Rows from block 4 of a small image classifier, named by matrix and row number. Rows with one number belong to one neuron. Each number is 128 + 32 x the weight over its row's rms, rounded and kept within 0 to 255. All counts start at 0. Numbers have three digits each. After the name is the row's rms in percent of the matrix's.
After each neuron's rows are labels from the 100 images, of 14848, where the neuron reaches its highest value: "lies over" is the class under the peak; "top examples" is what is common among them. Only what is clearly more common there than usual is listed. The data: Sentinel-2 satellite tiles (TerraMesh).
# fc1: MLP up (model.blocks.4.mlp.fc1.weight, 320x160), inputs 0-159
# fc2: MLP down (model.blocks.4.mlp.fc2.weight, 160x320, transposed), outputs 0-159

fc1.284 111:137114138093102126124118166141065160111125109176112087142145186166098090115121131072107119145187065184134068183090104081156135119099134126134169064167103128172146150146133142130124191174125158143155100188102110181143089140120082135153182100063120139135162229103138104118107099106138179116116152210145110099110187098139174143109117088095141196148151091147156113118180137069168109121141086095128123098156142129140094118098129138103181115102130107109171083186128118120130108104146138
fc2.284 121:140096128135167193123115149144147117124120065133073116069169110152098151124142104186153188077153138078211116125130102131099059131187073094116107156161153077105084151166150160108123102089098185114181116116071148131192104140114139110151165072176082147168121110156110127100150170135146066109157146094114186128060079106095120166116106097202134147086107104129085127102133153157130104094133127100126174166159155088121146143143167139136153157145149138116132127141122127148141073132199154
lies over: crops
top examples: trees; clouds; built area; crops

fc1.101 095:157162101044147141179106150122109142130109191124157140130112109093172087181139179082111137082123135159171133152091132127133147165127163108112122109048111127133140191124086133122155163125077194145151104157107167186155137132124157165127120129171116170069084077132124185101084112095133124108171107137154151136104102178102189117088216093075083115115119185090172101068119124123152076157154138143135100148119084162137127115080087084169095150155089131092130092127077148139164144120108134
fc2.101 074:152094116101137143142144140129129142118108096132122154105125195103111141032102111180124107118132122168074142143125133133122108124154132177156106096134100070105126147092166075131130113124122081172130190124159138116072189125135056069086099097162125157169105153122127108142137161177107087095104042090133133119065123093189158146129104130172195172161140105179102119143145112149080206107105176159119110089108132164118127185180127124060149137169167158101182134131123131109148176083112110
lies over: trees
top examples: trees; main land cover: trees

fc1.133 111:084163138091101148139058150163150099128108120141098131128110163157177146144120173086102125051146144167087133111143149079088147118146134073159211120120099139166121162182189143126098141110103122118133101185098156135101143145109065122148160083047152155109132179095161164028129078155188163168107107162133111152123194163100074136161115106166116150138100147155169155143155106117149111097076104088157123140179128100124144137114108176152162134113129111066149127136079087082111116140123155
fc2.133 119:131075156084189177136164085118099123149112071077156129147072138103148143156110065172140183090144109049158174093160132098119117157140113046073130117208143105146128110126140136107182170064110137115141135121148182153151172076157169123107164118123097140138135105119114130098166147170141117159156094129119170121105110092099139168191098127159160158107129080108059127121141099118134147198092132126128125141143110115127149109192102165227121141102110113093164146104136092131148139066133125
lies over: crops
top examples: built area; main land cover: crops

fc1.276 098:116121155070175158174153145139127154125078127101173111072120162121147149105083092122169141134125099165171147175097157169117152115066154139133161131077132139152091129158135116099129142099129117133204145109080101152173071161181122187162166077147140166187121097133135147108147081143155134121133131175092125158102133153191148112082162049107098152093127050105150046085126114158121099184124098088115125079083119106172141169089149145148138122077123097137100092153143139192132105073139131
fc2.276 105:159097108158081130149143096116118028182111120109110139129138149105091130163137095106151120090148181193077135126166146088113110134197127145164086142147132099087148110132117137148072158131096127119085163072182125140124195129075152054154076080107134098082141205098135174141161145140141121136067077084132146136129141121159092165119099154148123167152096154153146141146114139191159215088126106135139115089136136105069137125132167130094123178148167146103106200093082127130120118172144112
lies over: snow or ice
top examples: snow or ice; main land cover: snow or ice

fc1.55 101:085119125109137096129111128132115138100136126107091125128116099117093070131117122109181131085200157165146106136131097151094154050110065141061103059158082128159141178140069149114137124131082129150206083144121150124107143165140141141142124134124171152157080122126165075094179090157125117106114160107147118113133157083153158198149081145174154149073097130134144137128086090122097115108147125087135221112091146088127175147109129135138122128197053178130168092196160139076151116169121090
fc2.55 111:145100169157119132109141085117148173097133112155086148148146120136148175112068121157111113193142088129110143136146127133173151148103112133103172132136150119096163099136155124117185120106205073053141081189099092117170129108175125140120146117102130074089156168120060112134103122125102127181168158136120077151111167123130141150062070125158146064170173107065113112171125129119138149125086138094126108153093143183168156026149147172092156066086168098063127123154123113135125133076148163
lies over: trees
top examples: trees; main land cover: trees; clouds

fc1.7 102:095191141102129147137130112131096170134096152091126088145104136147166043117157134123085103101143143175135191100221139107163092112146114119085130105104117125135122082140093111114126165174068145202170102124146113125152135179113144156079146155115123098185145172138130102123097086124093152127112158203087100070169105142150118162140146126089126131086099079129169103126143115136191155173090175159134134079062154153099113137115122109013120136147130080165047118120109128134120116154117127
fc2.7 098:159122142158082114138162154138077095113131096105162127129113151103096114116089031171106191095118052077118153139164135101108145140136121106146118153157185128115138084096061136120150135147099074142099108104117157111111175070199090098126182101132164094161151202173123153173175175137123176176108095069191156150103136117135156141148160148121187146080101105075083122121118178100157113156094089145141079143152093138127137101125136141200102138124109183144158117130130121134110159099135077
lies over: water
top examples: water; main land cover: water

fc1.250 099:087140115099130122116112159142032187133133100162150151124132085136161058155130161119150109115140117161102168102110179136146075143112211107084172123126141083168158126160058150133130185159117174148133061150123147159043110167119114079111117106123130197169149125098182078058127181136130160113108166185134124113156151131142105134205114117121116145118159119146138148111153059146111108125186142118148172066146098134106172126116145169107118110136135084161090088108106094109111177143111142
fc2.250 096:110105148101192142203127136164094128092060122166116146136070186148145129107176101156124116083153122101074180097173168089106083181120158133111113110112157184177148114076121165164175130118112094128084146100113153154103143111142112138051100107131124109140129145120159161138114155118134160137135076097120097122133165210143120100179078129077127116153161092124077125119153121138102154126121123184128105113124136148151079158181129136201100125146217187135103059138115072138187102104131133
lies over: trees
top examples: clouds; main land cover: trees

fc1.40 098:095180139157146180133129100141106122176172129099085129113095098074152084116129149142145132156137175110185170138168115139075090058177049143135092068114127093098119188128121183136110123137150159124173111090138098100127076198148149141133128124094147160154139091120091121061155102111111168078060128141132147101136132087144130145152131121174111104077114123160129108147109142126082102159142097211133199126144130090087135198113137095126128178162073122149134156168170128123191139189110144
fc2.40 115:101156190194132132088103106094144170123154092130109117123116136145129114109112112150127133156156100134166109149122112125143144131109073098096191108137143146101117088127076141115180113141172091086185059180103139099157116071137097072142185146113129047130158149131124122111118124150092109195152178160123058114177161141145159137111057152189170118143138127050140110154104134073156136140064135064108142106132140150176182072118138178146159093114124125100123121191145118156089135069172133
lies over: water
top examples: main land cover: water

fc1.318 102:066124107118114161149155100109178168072145142124107122125086087113119092190090173085139117104149143109173174159143131078128063178173088110109121069128134110179144194195074174162104147117095172168116105123132149195170118149111157104045088110132082160150175138119102124156107128099106097140114151138103098100160128109110178144185188149112095140109115091164103074105148119169122111139131133111150194111153154080157111157125118122091138088158151108163110107124143162134207109183130096
fc2.318 108:115156125115142083130111067148125167120101113108114083119134088113152110150090085142075151162113137097154174160157136131141147128072132138109151142181165117078136107090122137067156120127185057154169092138134145081152129111130109059144165147085157091112180148105145126116139105134135093132174124176149125143113204187130154194164095093178151158120111117167167082176086080113119166174081109143182102129133063138151134082100167155120175048167115127109167103081183095173118112127099143
lies over: rangeland
top examples: main land cover: rangeland

fc1.151 094:126121120107072115148147136113174124093130138159134087137135127091120096144150127006141130102095101167141119168122154132132075162087129144156104123053159159205131100186119148097130181163111133161167122174061132201105089142129064167138148087161146128147083152146133134049090063033129117125120174150151130105106123101139154165113114120090157141117164106171150060152155133121136100162112130129128181168127160092176149164099100122121124134105113102113179105165110133140129125176177132
fc2.151 084:138145074115138181099168074123135095093110071190149103118151136133124106139131108131091113153138184107103183128166134122117108104131125111131125157117160086096197131117139133125150140064102094120124169087132067129165194147095154078100051099126149117128158188058098171123151166134134127110075115130154124152161179141158111106083087090157124160104142120189091119122171131174091165083187183157109132096118193139094120107082152144072182158208176149130110133118100115148120134076137119
lies over: snow or ice
top examples: snow or ice; main land cover: snow or ice

fc1.155 109:099161064119177169075067134124104224102090174088127132131143141097144109122147144094114158148170165176145179086150105167159150121102147099080166115160143181157132108123130059138157107099142127132138169160112136170158143165161164151060151126055198162121093107117139094090101098151059162091117209143080112112147127107120067126154117128124104161113107097134143058091138149173183144146118148115147114120127115152179087133140126066112107176071132102143130152119130154100144116160099113
fc2.155 083:172124112062098104117162136135109060107058165142146159146135156150125163140132095170103083135084109107054161111179146129135161083095196128153036161117145102084134140071156135134113123104125081153013179084159094141128176163155143125111142125129139124135098151149145136170146137141114180119157060084176153137119109139181068146108101112117164129119146121145077159120096146142157158167157114196113059122104116135121111136132139091125125168125167169117136105070102145127119183105121151
lies over: rangeland; bare ground
top examples: bare ground; main land cover: bare ground

fc1.213 090:107113149161132089126135169146122140184145119146087137149132134180127172136101168110159160125186136200138104153099136120169140119121175156100117141109051120141107101083125195142111114152150127147191216120133141147082118087104051138145135140091147125119128150175143111117141113147111130161161177119118096099082182126160216160195126155061177121132072133122148070147175120110150141143129118110117143112122144170117152124105091157078072114156109096143175173219115127100075152146111078
fc2.213 094:104149072182153159043091168163130132116162124123124103116155105171134106141117122157117139115119123118159124109114106089177159126144118101102118111094162131172122152178063141120071079103145185143188099123060118127139087132131122101102158120161072140164112092147167143106086120062128076146130193180090170137117084125083145104071161099171119082117138101111140142130107106129117060168134185118096147219151193114108117103083069121194140110124123153159172153181153127128141113130129168
lies over: crops
top examples: built area; crops; clouds; main land cover: crops

fc1.269 105:120154129141103099170087107149095185169112092097103094128115078085196077133147178074137115122090121144112136138195080132119113075158090092129087125170131119163158118141105136118112085177113106139237108069114092099093080145099111150162129105142131131153105103135155135062108101114093139108153179182092153078190115114093128113139134158172117102067139083106140103116101140134067124166112124127086161151141136172053147112109105088126171199180109110165129130165130129122168114173099119
fc2.269 104:116121175203201148090136104083132125160140109113115146115111109139108141132085095168157155124143108141158132119168133097108151104087081125089092108162139133117086134066053144142109082216170139126190149119073160095097115088182108090153197110128143084162129197125111148104124108154101152106163181123120052121105085160137173103144127137183169119112164152066166169134096167075116111136110111131081132102117145136148148138119103153205175127094075112123140105117124101131134128087195146
lies over: snow or ice; water
top examples: snow or ice; main land cover: snow or ice; main land cover: water

fc1.172 100:072129131149110146161160141133136098137194092176139128145071164126150093166144125104135160096126102178101154155083117095210083144128127092139108161081065169137099090146122109168118165194094096168177108138101092156123104160084126110194097110104115186099146162101146115121105120173122160115090150115104134147189144088140113122132148091115133080113057117178155168159136099063121121135112113152088149092084200155090151101131142109108162171177062092133115137155059118107123081094095143
fc2.172 100:182093133126171113119151123068111134132091122115109117091110153119121145093121101183163189139114129082135171099118103081063119129146114135098149121206202133150184106063111096139098150129140085126150097059121192084124151089142137148110174131106133087134145152112114137183170150159130180132153097126143180142128169169120153052114138142115112207066147122123101098140112142116117126110147113133102133125151078159146107168172137129181049148106139218131123146077116099166134158082122066
lies over: trees
top examples: snow or ice; main land cover: snow or ice

fc1.178 090:135101130134151140132115147101100090161134168123121165109130084173170136127161209122097087116139138159153093122172100203176124145147155109117119115167002141143104118145102089153097155142120152157096127117141137093142121176112166178125104138071115177120122128137124132134192109101125167151150182161171115117116151072116129077121145115123045111141050170170167094094100149100141089151144143053108153102103150131107029134074064100134113130108109115130123157161109102093154103126093117
fc2.178 076:213087128116137134121128112123127063132127088118138132158122183129083164142155155138112126090114131108096098174103126132058146124149150097184087101095049101140056199081152135125134120128121126168093188117143157112136147173128116135110128122156164136180126130140102135150180104157122139125137114127122109124111046047154146109088202139131131091169166134148059156094116160133083160099105133181097144168072147127120153201174120112124122200111091084144178098096104138112128167115084097
lies over: rangeland
top examples: main land cover: rangeland; bare ground; main land cover: bare ground

fc1.174 120:113127068129141101179137195148084121128121175138147147122084134185142051217162138082149137108111139120084170096142200093137088154146185152197134125155110121164127114145135080192132154158136133168128141105074108173126114121092122084097127105120182124100170160118160165094095141104142193144110077154069143121162120153107166113137154086101101167140150130149142138143141060122101090146175119160125130126131169122167052104105054127137099159161146100154075097128119109121116098127077084
fc2.174 121:175122127136114139119059090063136109096101078168085129174138113175118164102114112128161116137162103104145126172115093161108135089160110194185173157105158148091151133144167119101136105129174145111133094179105123083084108037122128085118137117169132093088171193138087102118134161165172110121159113116122141160089154103120137112092052121177116152141108094115145117125153147152095089086156141107149156117135132142073138241164116181143133161125153136124112121126146045130161092074187101
lies over: water
top examples: water; built area

fc1.195 119:111100088152137068138135145108084108110107119113092117167123160160104084166201120089154141128109146118123103150114169151119143105117127101169093123157140160168128148080148126211142126135086122165152107138092105106121066156102087109152114103120084147171160090172186157111127104126135167076091133144165121155153133088115191085117174058086125172112126101150146076100145155167116084137147153171107120109168165159180110105104073121117072193171054167216152086145150138119111142163074127
fc2.195 145:182076103116115213109142127148105158170158068124080125137151103127108083136156149115081167102138080131119130170123103151134075145141061102094130148168130103151118167136150126070147150093147182095144112135098079161112154133150115162147132117175094104180127119110060165061162202141146083124127086141071093124111101148107104156134115138110136178098118137170143100103144121095054141077112118071179152138155163150138102166178104146090170118126175055123163136169154134124145117198176106
lies over: clouds
top examples: clouds

fc1.184 096:098222049132098133116149118148108091087126170065108105104138120117151115129149173099120073172191187084113112144184158167126146085134142162136139106079058124136128147138108156121170088156131134154135136162164145105061129168141082099113158103115139129146106117181126091096150107204155126103116158099136182088129164033109136175155116111142099152158146139129154151075115135135142102172155152099186163141199120125120134115107076127150128165145094140105182148109188107151161141172088130
fc2.184 097:127179139146179163129105078107141147127117159129171127136127147142131126159098086125134132151112110106155114108104130129139151107108086132135189103127131119108049091121133115093119077167182114126151149171110129119160146059125166093085178169154143129160167148090119114096147093194078123159180180105079097101174116116068156084085115117207173175120166106098141130185029104102125200141097159151099143094096112139101191119117112124141152106114132095059105125110154165204101134096152119
lies over: rangeland
top examples: bare ground

fc1.127 110:129179130039173158162105157144095163161127156114095132116118087140132107095135225111146131119158131117158086127128160188109110160097097056124201116129127114169107165116101089144067119166079156158107138112074156148132081110146146163096100121106140170109104130148166085064125127093138143129144174172063115145136111118053161179162165109109083154186103126120140100116095120140140123139185167114139134104147119116170113170101170138156116193124108104163122144169127097145160096207097077
fc2.127 126:164108095113142177157142122146161061148148090139113175152160158142082191113080129169109092144171142175090126133124162155163176162129151066153103154113095103087114130119166098138111142031140121096099180083103143095111148152150095106105147090102157124084134140102145088121140105154129123094098082105140166186133146097154151140115130087082125114168116157140034170114196145117099172073100176162077129139103149126156085128164097145058151128191148110112173109157077099175105153131116116
lies over: trees
top examples: main land cover: trees; clouds

fc1.223 106:138146078070153158162084166123073145151090130132114104183118088165181071179123130086102107155109163144141140090085170125203141144103209136149163106115146110167145117206087148130107154150102104160135159133100103177123149106178118164115129100046121180154135159137183141090144150098084190105103155136142164151141103127127133171088112064131075129128193098142150105122152111120111094105095116151170113179092137160183106092102092105054090146095147102158107094144115144130138150148096113
fc2.223 082:198077154164079114173092121136156056158060097193126141163144130161097153128086064130161135132143125167084080137093095100089119128083130141205104178126118192116116125073132157064115098080076140142067129104134140122132122095120079148098092139099138089107154191128094131196089164148122129150143109106102112138092093125177111138087106184136162136131059170125131155171126160122152103082158080163150145139146134151126109159204137131178142144170155139121095130110111104122167115098142125
lies over: snow or ice
top examples: main land cover: snow or ice

fc1.48 096:135081142097117092140135128069111133167094120131163129162122155131135101126108102118217169138143102187147086174153115128147135039182127063161082173150116141078119061116152099121109145135108123167158126118155067115094092161068098152170213120155148152130153177118111142140093059147147140145066176148120206097118114077171159147108132156125191090093154132095169113100173101104157087123137148152153128098131165170127170142128108094097131091102114087137119118107057145115115124106143131
fc2.48 089:138119116105142195120113155169134123126159089137109123149110110143115178087183161163104128094132136185128155095064108159115124117106121101095142133182089128175156168161160160111121158144125114152105073109071191107172089173096105113123097117096139101094102131116147123158140182093127136108151084113135095126183094148092069092137161115089081104139125106176073178183133225129073078114165173106049155168184134093161112100110092144118180136195130125153141138123100134116124133071092109
lies over: crops; built area
top examples: crops; built area; main land cover: crops

fc1.93 104:124185093127112099090108127086133136145072129149102098113146089141118143138121189119157122119095159198125146116135103158115147114167150147160161092197103169112139081148144110118049118156110167147145121106124094107135099140145117104167154131101134143149157151127155170096132091116192124110117169136066117111121129145154175042123188154140167163125108135117142075107153136088213062145203136039107148094204176133087142120065108103149158165152106128127148104129156173119116130077090084
fc2.93 126:147126152047152150155121123116117085114054106094182146134089169127152138153177123098124076109082129145117150147126217156051094084107107134116121140115127106111126136109161146138117074150072119143110074098126095180171099141044141130112165097148121131182069131105140089138151141169164119065170098136134132117153120117097089142091092142190133144147143127224104169172164133159103185095150148164167125080125130114148163125112175177128093150148188166095104103087112141125132146148088132
lies over: clouds; built area
top examples: clouds

fc1.263 093:058160091112151080101153135127107181163128183094149149072071143114109148150140162108134153162085156210146185076164145115154129133088082086098156133170120112179094131166142092153089151128102074137140135131121108173155130106100153168123166159081136098168082133108143102060128118123154154137122141178138121103094170134081103122185179136096072160121142160147159182122127162126155133162119194060138127129170135124144107093094161076148126126124100106143120133180087148119206102161096065
fc2.263 086:161113119160147174091112115140158098072090094115121113131133142072067129173095107150096085124110121148151193127190190150071169119125115098116083099177108103088112151129118119071161130107116094126097156092137089151166170166126198124110160150120141118100108125096156094110105107152139179093138117125133099160111100149195127142086119112139094130142104099127080141131091124221140159147116158149159118117028105100195132091110189133091175172123172112151169095113119172068137150153162075
lies over: trees
top examples: trees; built area; clouds

fc1.15 111:100179098159140086110108121052112102123116125118045077104117144118107123160155209092191128104148144153185114167151118168131101076173140096128119093150083137132115135127183126135076118104090166083136122145166136103069065151099118120175147146107164116113134131110117135104097126118151091124113120166075161149121196141136126068132147142143123163101119142077155021083155113134191066132201135095126162136184164121080082170130118141115130165091079143126122127125163118092109161111112149
fc2.15 121:161071160121170134147162132122098051148071104135155168156066167113162139152162076178130121140112149126088142146115182137092084100105079140135143157135140123108101103076155136184109103129101125130075107084108104195127125125078113135137156098107117098198102187105055087137193177187160166060159105105122148121152120082104106129094071192163158149153124113163134158173163138099101166091135105168152125128147109173159148144135148208099084118122150139100097118117102106140168157112121114
lies over: clouds
top examples: clouds

fc1.224 088:146135099123132112127152158147139180189151218163067129113141142146104160140089125125161123149122103166131120132128098091150110087128221193156145126116055159109049124137082153083116122183104198127092138143125110116076115140132098117099179170112124147063129166168098105146106127133110130160103164125094131076151118130152145152141130109101096122173105107116138124151107125123160095105133088099196141130137157129172120132072115130034134147155101048170101130162141145038112151158113078
fc2.224 090:155160101135092137063023199132134151072103124109130094140130095164119096198164139127112124070108119163133149103049117140097130113141107159132100132119099146146110142171070121089091089174057166137145091125123104139154139129152134143142193161155095131141142118171138184121107120063157142119123135135083114116130048174136115104078194121144111138129150151136199138101118156150133067094190158110123116146121183088105117132104125085141162056096135148166145158092161146084159110114163146
lies over: rangeland
top examples: trees; main land cover: trees

fc1.317 098:138124076121100128162140186131090132113120098180102113169147157189106080148127177065125127115166158186089078141119096121130138098146182156165135132089157146151174112123122122147091174143140150164117167103110131132132097165163115136202108103111148119117124157132146138123154102116135138113068079146142101174135164091129171116129163117123085147131123148132076043125207095133172062082100153104096192170197121160132118145071060131090140179132087101186140146146158166090135121167091086
fc2.317 100:177097081084162162115126090076113113156117092127149124137161164176119091150163125141147112134060150144143166127121150164133108110130086123124069147103161104134136164082152133139129111044101151154108143059124074133168144121091148120125101127136129083195105146106080108125160188152123090090174061112155128124175108088130116137067130090157142183101137134174115123094165135162078196076110155147143139078150185132178110131195141164055095156140208139131121097089143113137142173153122108
lies over: water
top examples: main land cover: water

fc1.160 112:105145106105170135165117160141068114107101150150117085146148171165109115167170140092144122154134136114139158115113182135121105148124155135140150152128102176185091100133112157183121157167031174193133116147078135126101109124101142056125137105148139118161151124138187136107126153102133150138115148164131123177177157114170169117115145114098073176156073117125131114072205111088126082077139125117141187130159148142195112159110026143157084199108095120158123064156124112066123128142138080
fc2.160 111:208102082140125175114109118178152129158138102133084098137174079178140165063100119123117117153081127136072123142118072186136088152144131169163110171101135116098149134108147111094123099073158177086139143140097107089113115106105111108144124132153088097113134161052102123137143150183116080115199124143080112160131160110116087096076094094141144144203113143136164114118161144171060156081116159132097129099100208181085119167180103160138141127110209126093170130151131083147145127137168131
lies over: water
top examples: water; main land cover: water

fc1.57 112:070125105127136148187118087150113163140136111143163116111080144092178061214139151125137082089167106134184197139147134184143115124156119084123121101107128139145138140198081138177088137127121164084124102139114087196092102169064138110110102098115111153185159188096127165106130122093159087168111152136099107094145142068130107159137162095110088136058139070124132120140132115138182109074117155095173165080143142121115123160098115120105115167184122115137061143149170167070120111167142157
fc2.57 106:136156140134196062150056125117100137104087172085120132085114106166168107155085068136117177129078138147156152125146196116122058127130084119074136132194161124108094109067098115120129128134152151212157109153150138137166101112111169081169164152127169084114154106143172100146100147123127129144154152174140128120124160131098162154163131099132142126118078127125149108128046068117124107169092124156194071115124065129149136124122138122180123103149108173162149094108226163144089163093131133
lies over: water
top examples: water; main land cover: water

fc1.291 111:093096121130162051112161135136148159134108142159105116142120132157090108095137182110193110058080069172177135101131083124075140111068157096167120128124087171127096121129155128137029183121123167133136152114131075140115061143140115080173157155139123173151134127114148112081136135109105142168130179125078153111120142107173146103108168077093118213037097153071158150138129105136164067118208115107125121114141125160110135130133114142111141135138060083168123084142110148118094139120121120
fc2.291 099:159147106132101130103091125150143101189168082133101130147134100096146193192156138186095098130132123179141177160133196140131134097164166175113134114165085146031166137147194114139149100116109094098077109085150109127111113176100099124119139149091150100081125172063070141203126136068150124111139108150091084152143075172128090135115103124114127089205103116186105113167120147111113111082127124140103117111177107125117107153128175091120190159126186147127110143110120148104118154179123062
lies over: clouds
top examples: clouds; main land cover: trees

fc1.2 109:037164121069108155102145095104158146117108079060142134119099167093115123170126135095070072038182181152148158139160098177101119085124131129105135094096098098148186145216088144129111162129117120168110115175151122163148182154082159145100114078091092164203145134097179150085133120091165132096103160127108114113149162056182098166126126062151090149123150080144116111121149137144139156109102171121207151119132145130130134151119127162116154152142117143087117120174117146118135115138142127
fc2.2 110:133110192086153094150066128124146164127167183100090133118139061147178125214102070133155155134065081083188136185089145098142070162139092104074166148141162119167085115143101099144193141148121197147148063165105118140174099135123160107141123118113141123144171077134169170133042103085105102171111171140091166105124118133076139137116105140124161094109112109109149133158086058131174144140141123136166116123121160114147155158144142131129077107124101120137090101099173142131090182105126129
lies over: water
top examples: main land cover: water

fc1.102 097:095155106123122082109183153116105163129139156112093136106149133122121124155130177122109094119106103173119076134111104080128100123186149136129110150146068077108112187103082114147107100173163160111165133107147100122132080151164094176162168129110131192114156147124188120089116118112129140146069134126131054045154111110140164145180158160107139147135122146147163088143144057116129054150128092142140134153165167147098097161181099069052076072125078066198120121137116149073150104172137103
fc2.102 097:140145136152145100069076141107096112081140199118088129179135088145135074184201169139114157083027106047121172099132124115166140127161137150084078124114155178141116128165112115120120158163120151147131115154133175136114149104173101126134158156140071195162152175176104131116123166105131111140113124093054116115153096148123120123077192151148103132109137141147166126140103158125114147089126160108109088124121140104109084153132061087183124080051140161177096107074167136129164156151148127
lies over: rangeland
top examples: bare ground

fc1.163 099:154126082144130126151106145136099164218124116097081128136152173167127136138167154076079154061109148142126149115138095144131132142161149095116179133092081126125091124191116120103095153200101177166211080134078157175100084156116130131149162107154152140154089156132120141049142138181131061099127180102080096153132207103160162114113127113118084135149136078081161108139127099135153106138137162109119140084093204143093109136113053086110123121139107097110178169121092114159137095160110119
fc2.163 076:176083131191166172104145144117113125179111029079117092118115134163103117151075098095078131094177136156189095114143136107136092136162168123143138110114114094113072150120140137082122135141128143155165135159160097156167140151141121135096183100145137180141141141166133169098139168172136095084120133100077091119068105144122122168090147116157105124130073135163076141125024162131140165086097185106109120141105148131074090127107168136163108093120160080185165136084136185139178139192159117
lies over: crops
top examples: crops; main land cover: crops

fc1.148 105:160148130166081120118158163093111151146142142115089099152143090140117055141101165134149081152147129124187133176167144123140124089109098168181131117121110098144075177154105165127113194108115145142080135154058119112167154146131115123158118132140096174141152074086121169053112139089125129152011103183096164140132117093167067169100121134114085108134137101108167099168171139133192104081155147112110155192130159190111096174113117116075133134107126099144132100181145124082128150201136119
fc2.148 102:112176107146114124033079141102186150076145190138092120145146051101115123079104226174116083147143125126124095103147122164092122116080114145155101098120110120108136164147135129106165100079111177092112110133132125122095120097114149156164116209126095116070122111118129112140131157124110085150179120170085077128182137207124132063095149093137151175158110144144160111197081154106157100134120192129141137180128111141154116082135109112159169062154122125099098146150190151114118133157148125
lies over: clouds
top examples: clouds; main land cover: water

fc1.228 114:089186037134143141079174092089104112130088134124145109115099121142166041112101127127169121111156201155099203161172129132115163084170143201138139075145118076145125185096141122121138086133121131165159151131125100113101125152174126067126089133131135174145073137101120142131097117114117154096078099146132176130143101069128136167131126160165141122093180049161164114120126106134082108151137126182159177138185188168104129155075113123127113148199106120077112154137122154165118127139140168
fc2.228 130:133125217126168135125064114125145131091184173157116133159146119121128123121142119152172119190110116044188091139055114070170125183085110097118200134133162177176092120139060134130114146146149100132142093159086175065122091081127160100118159117133145106145145110139158073105140081177127107150162229115120146125126142115094168140114094135129146119096139143094131129161049127126170123138121157083102155147106085053159172103114121163155113125136071142121136104153130114170090121123108120
lies over: snow or ice
top examples: snow or ice; main land cover: snow or ice

fc1.296 101:102125081150070157137099097170110138140133210136108097136089113163162130141152183157108124115179182166121109097137154167152096141152156078140176111163119124173106164136118046162061116130129161105149158106122042136141151126132140118175106167123119110153120123086155151119155157125139175091115149135135148135187179105113168057196172123140064176073110115118138153080099114106124058189185134099110136111127118137093100114100093146122171118179146135160102174204131123117095116127106169
fc2.296 093:130113075110113124138111062136158061129139128145167095113158190134106170081121166143105129083116123144128118206148121126092157132102120093146098113102098136128071137094106146115148182123123101129081133107062154147157100124129175083182092090144164059095101079117135152110109084125167139133150099193167150160102077136186100141127111102082107101179106107153094169130182168109079167134122120118105124179141189148108146145115190128204153193138119129060214140109108125153141103142118138
lies over: snow or ice
top examples: snow or ice; main land cover: snow or ice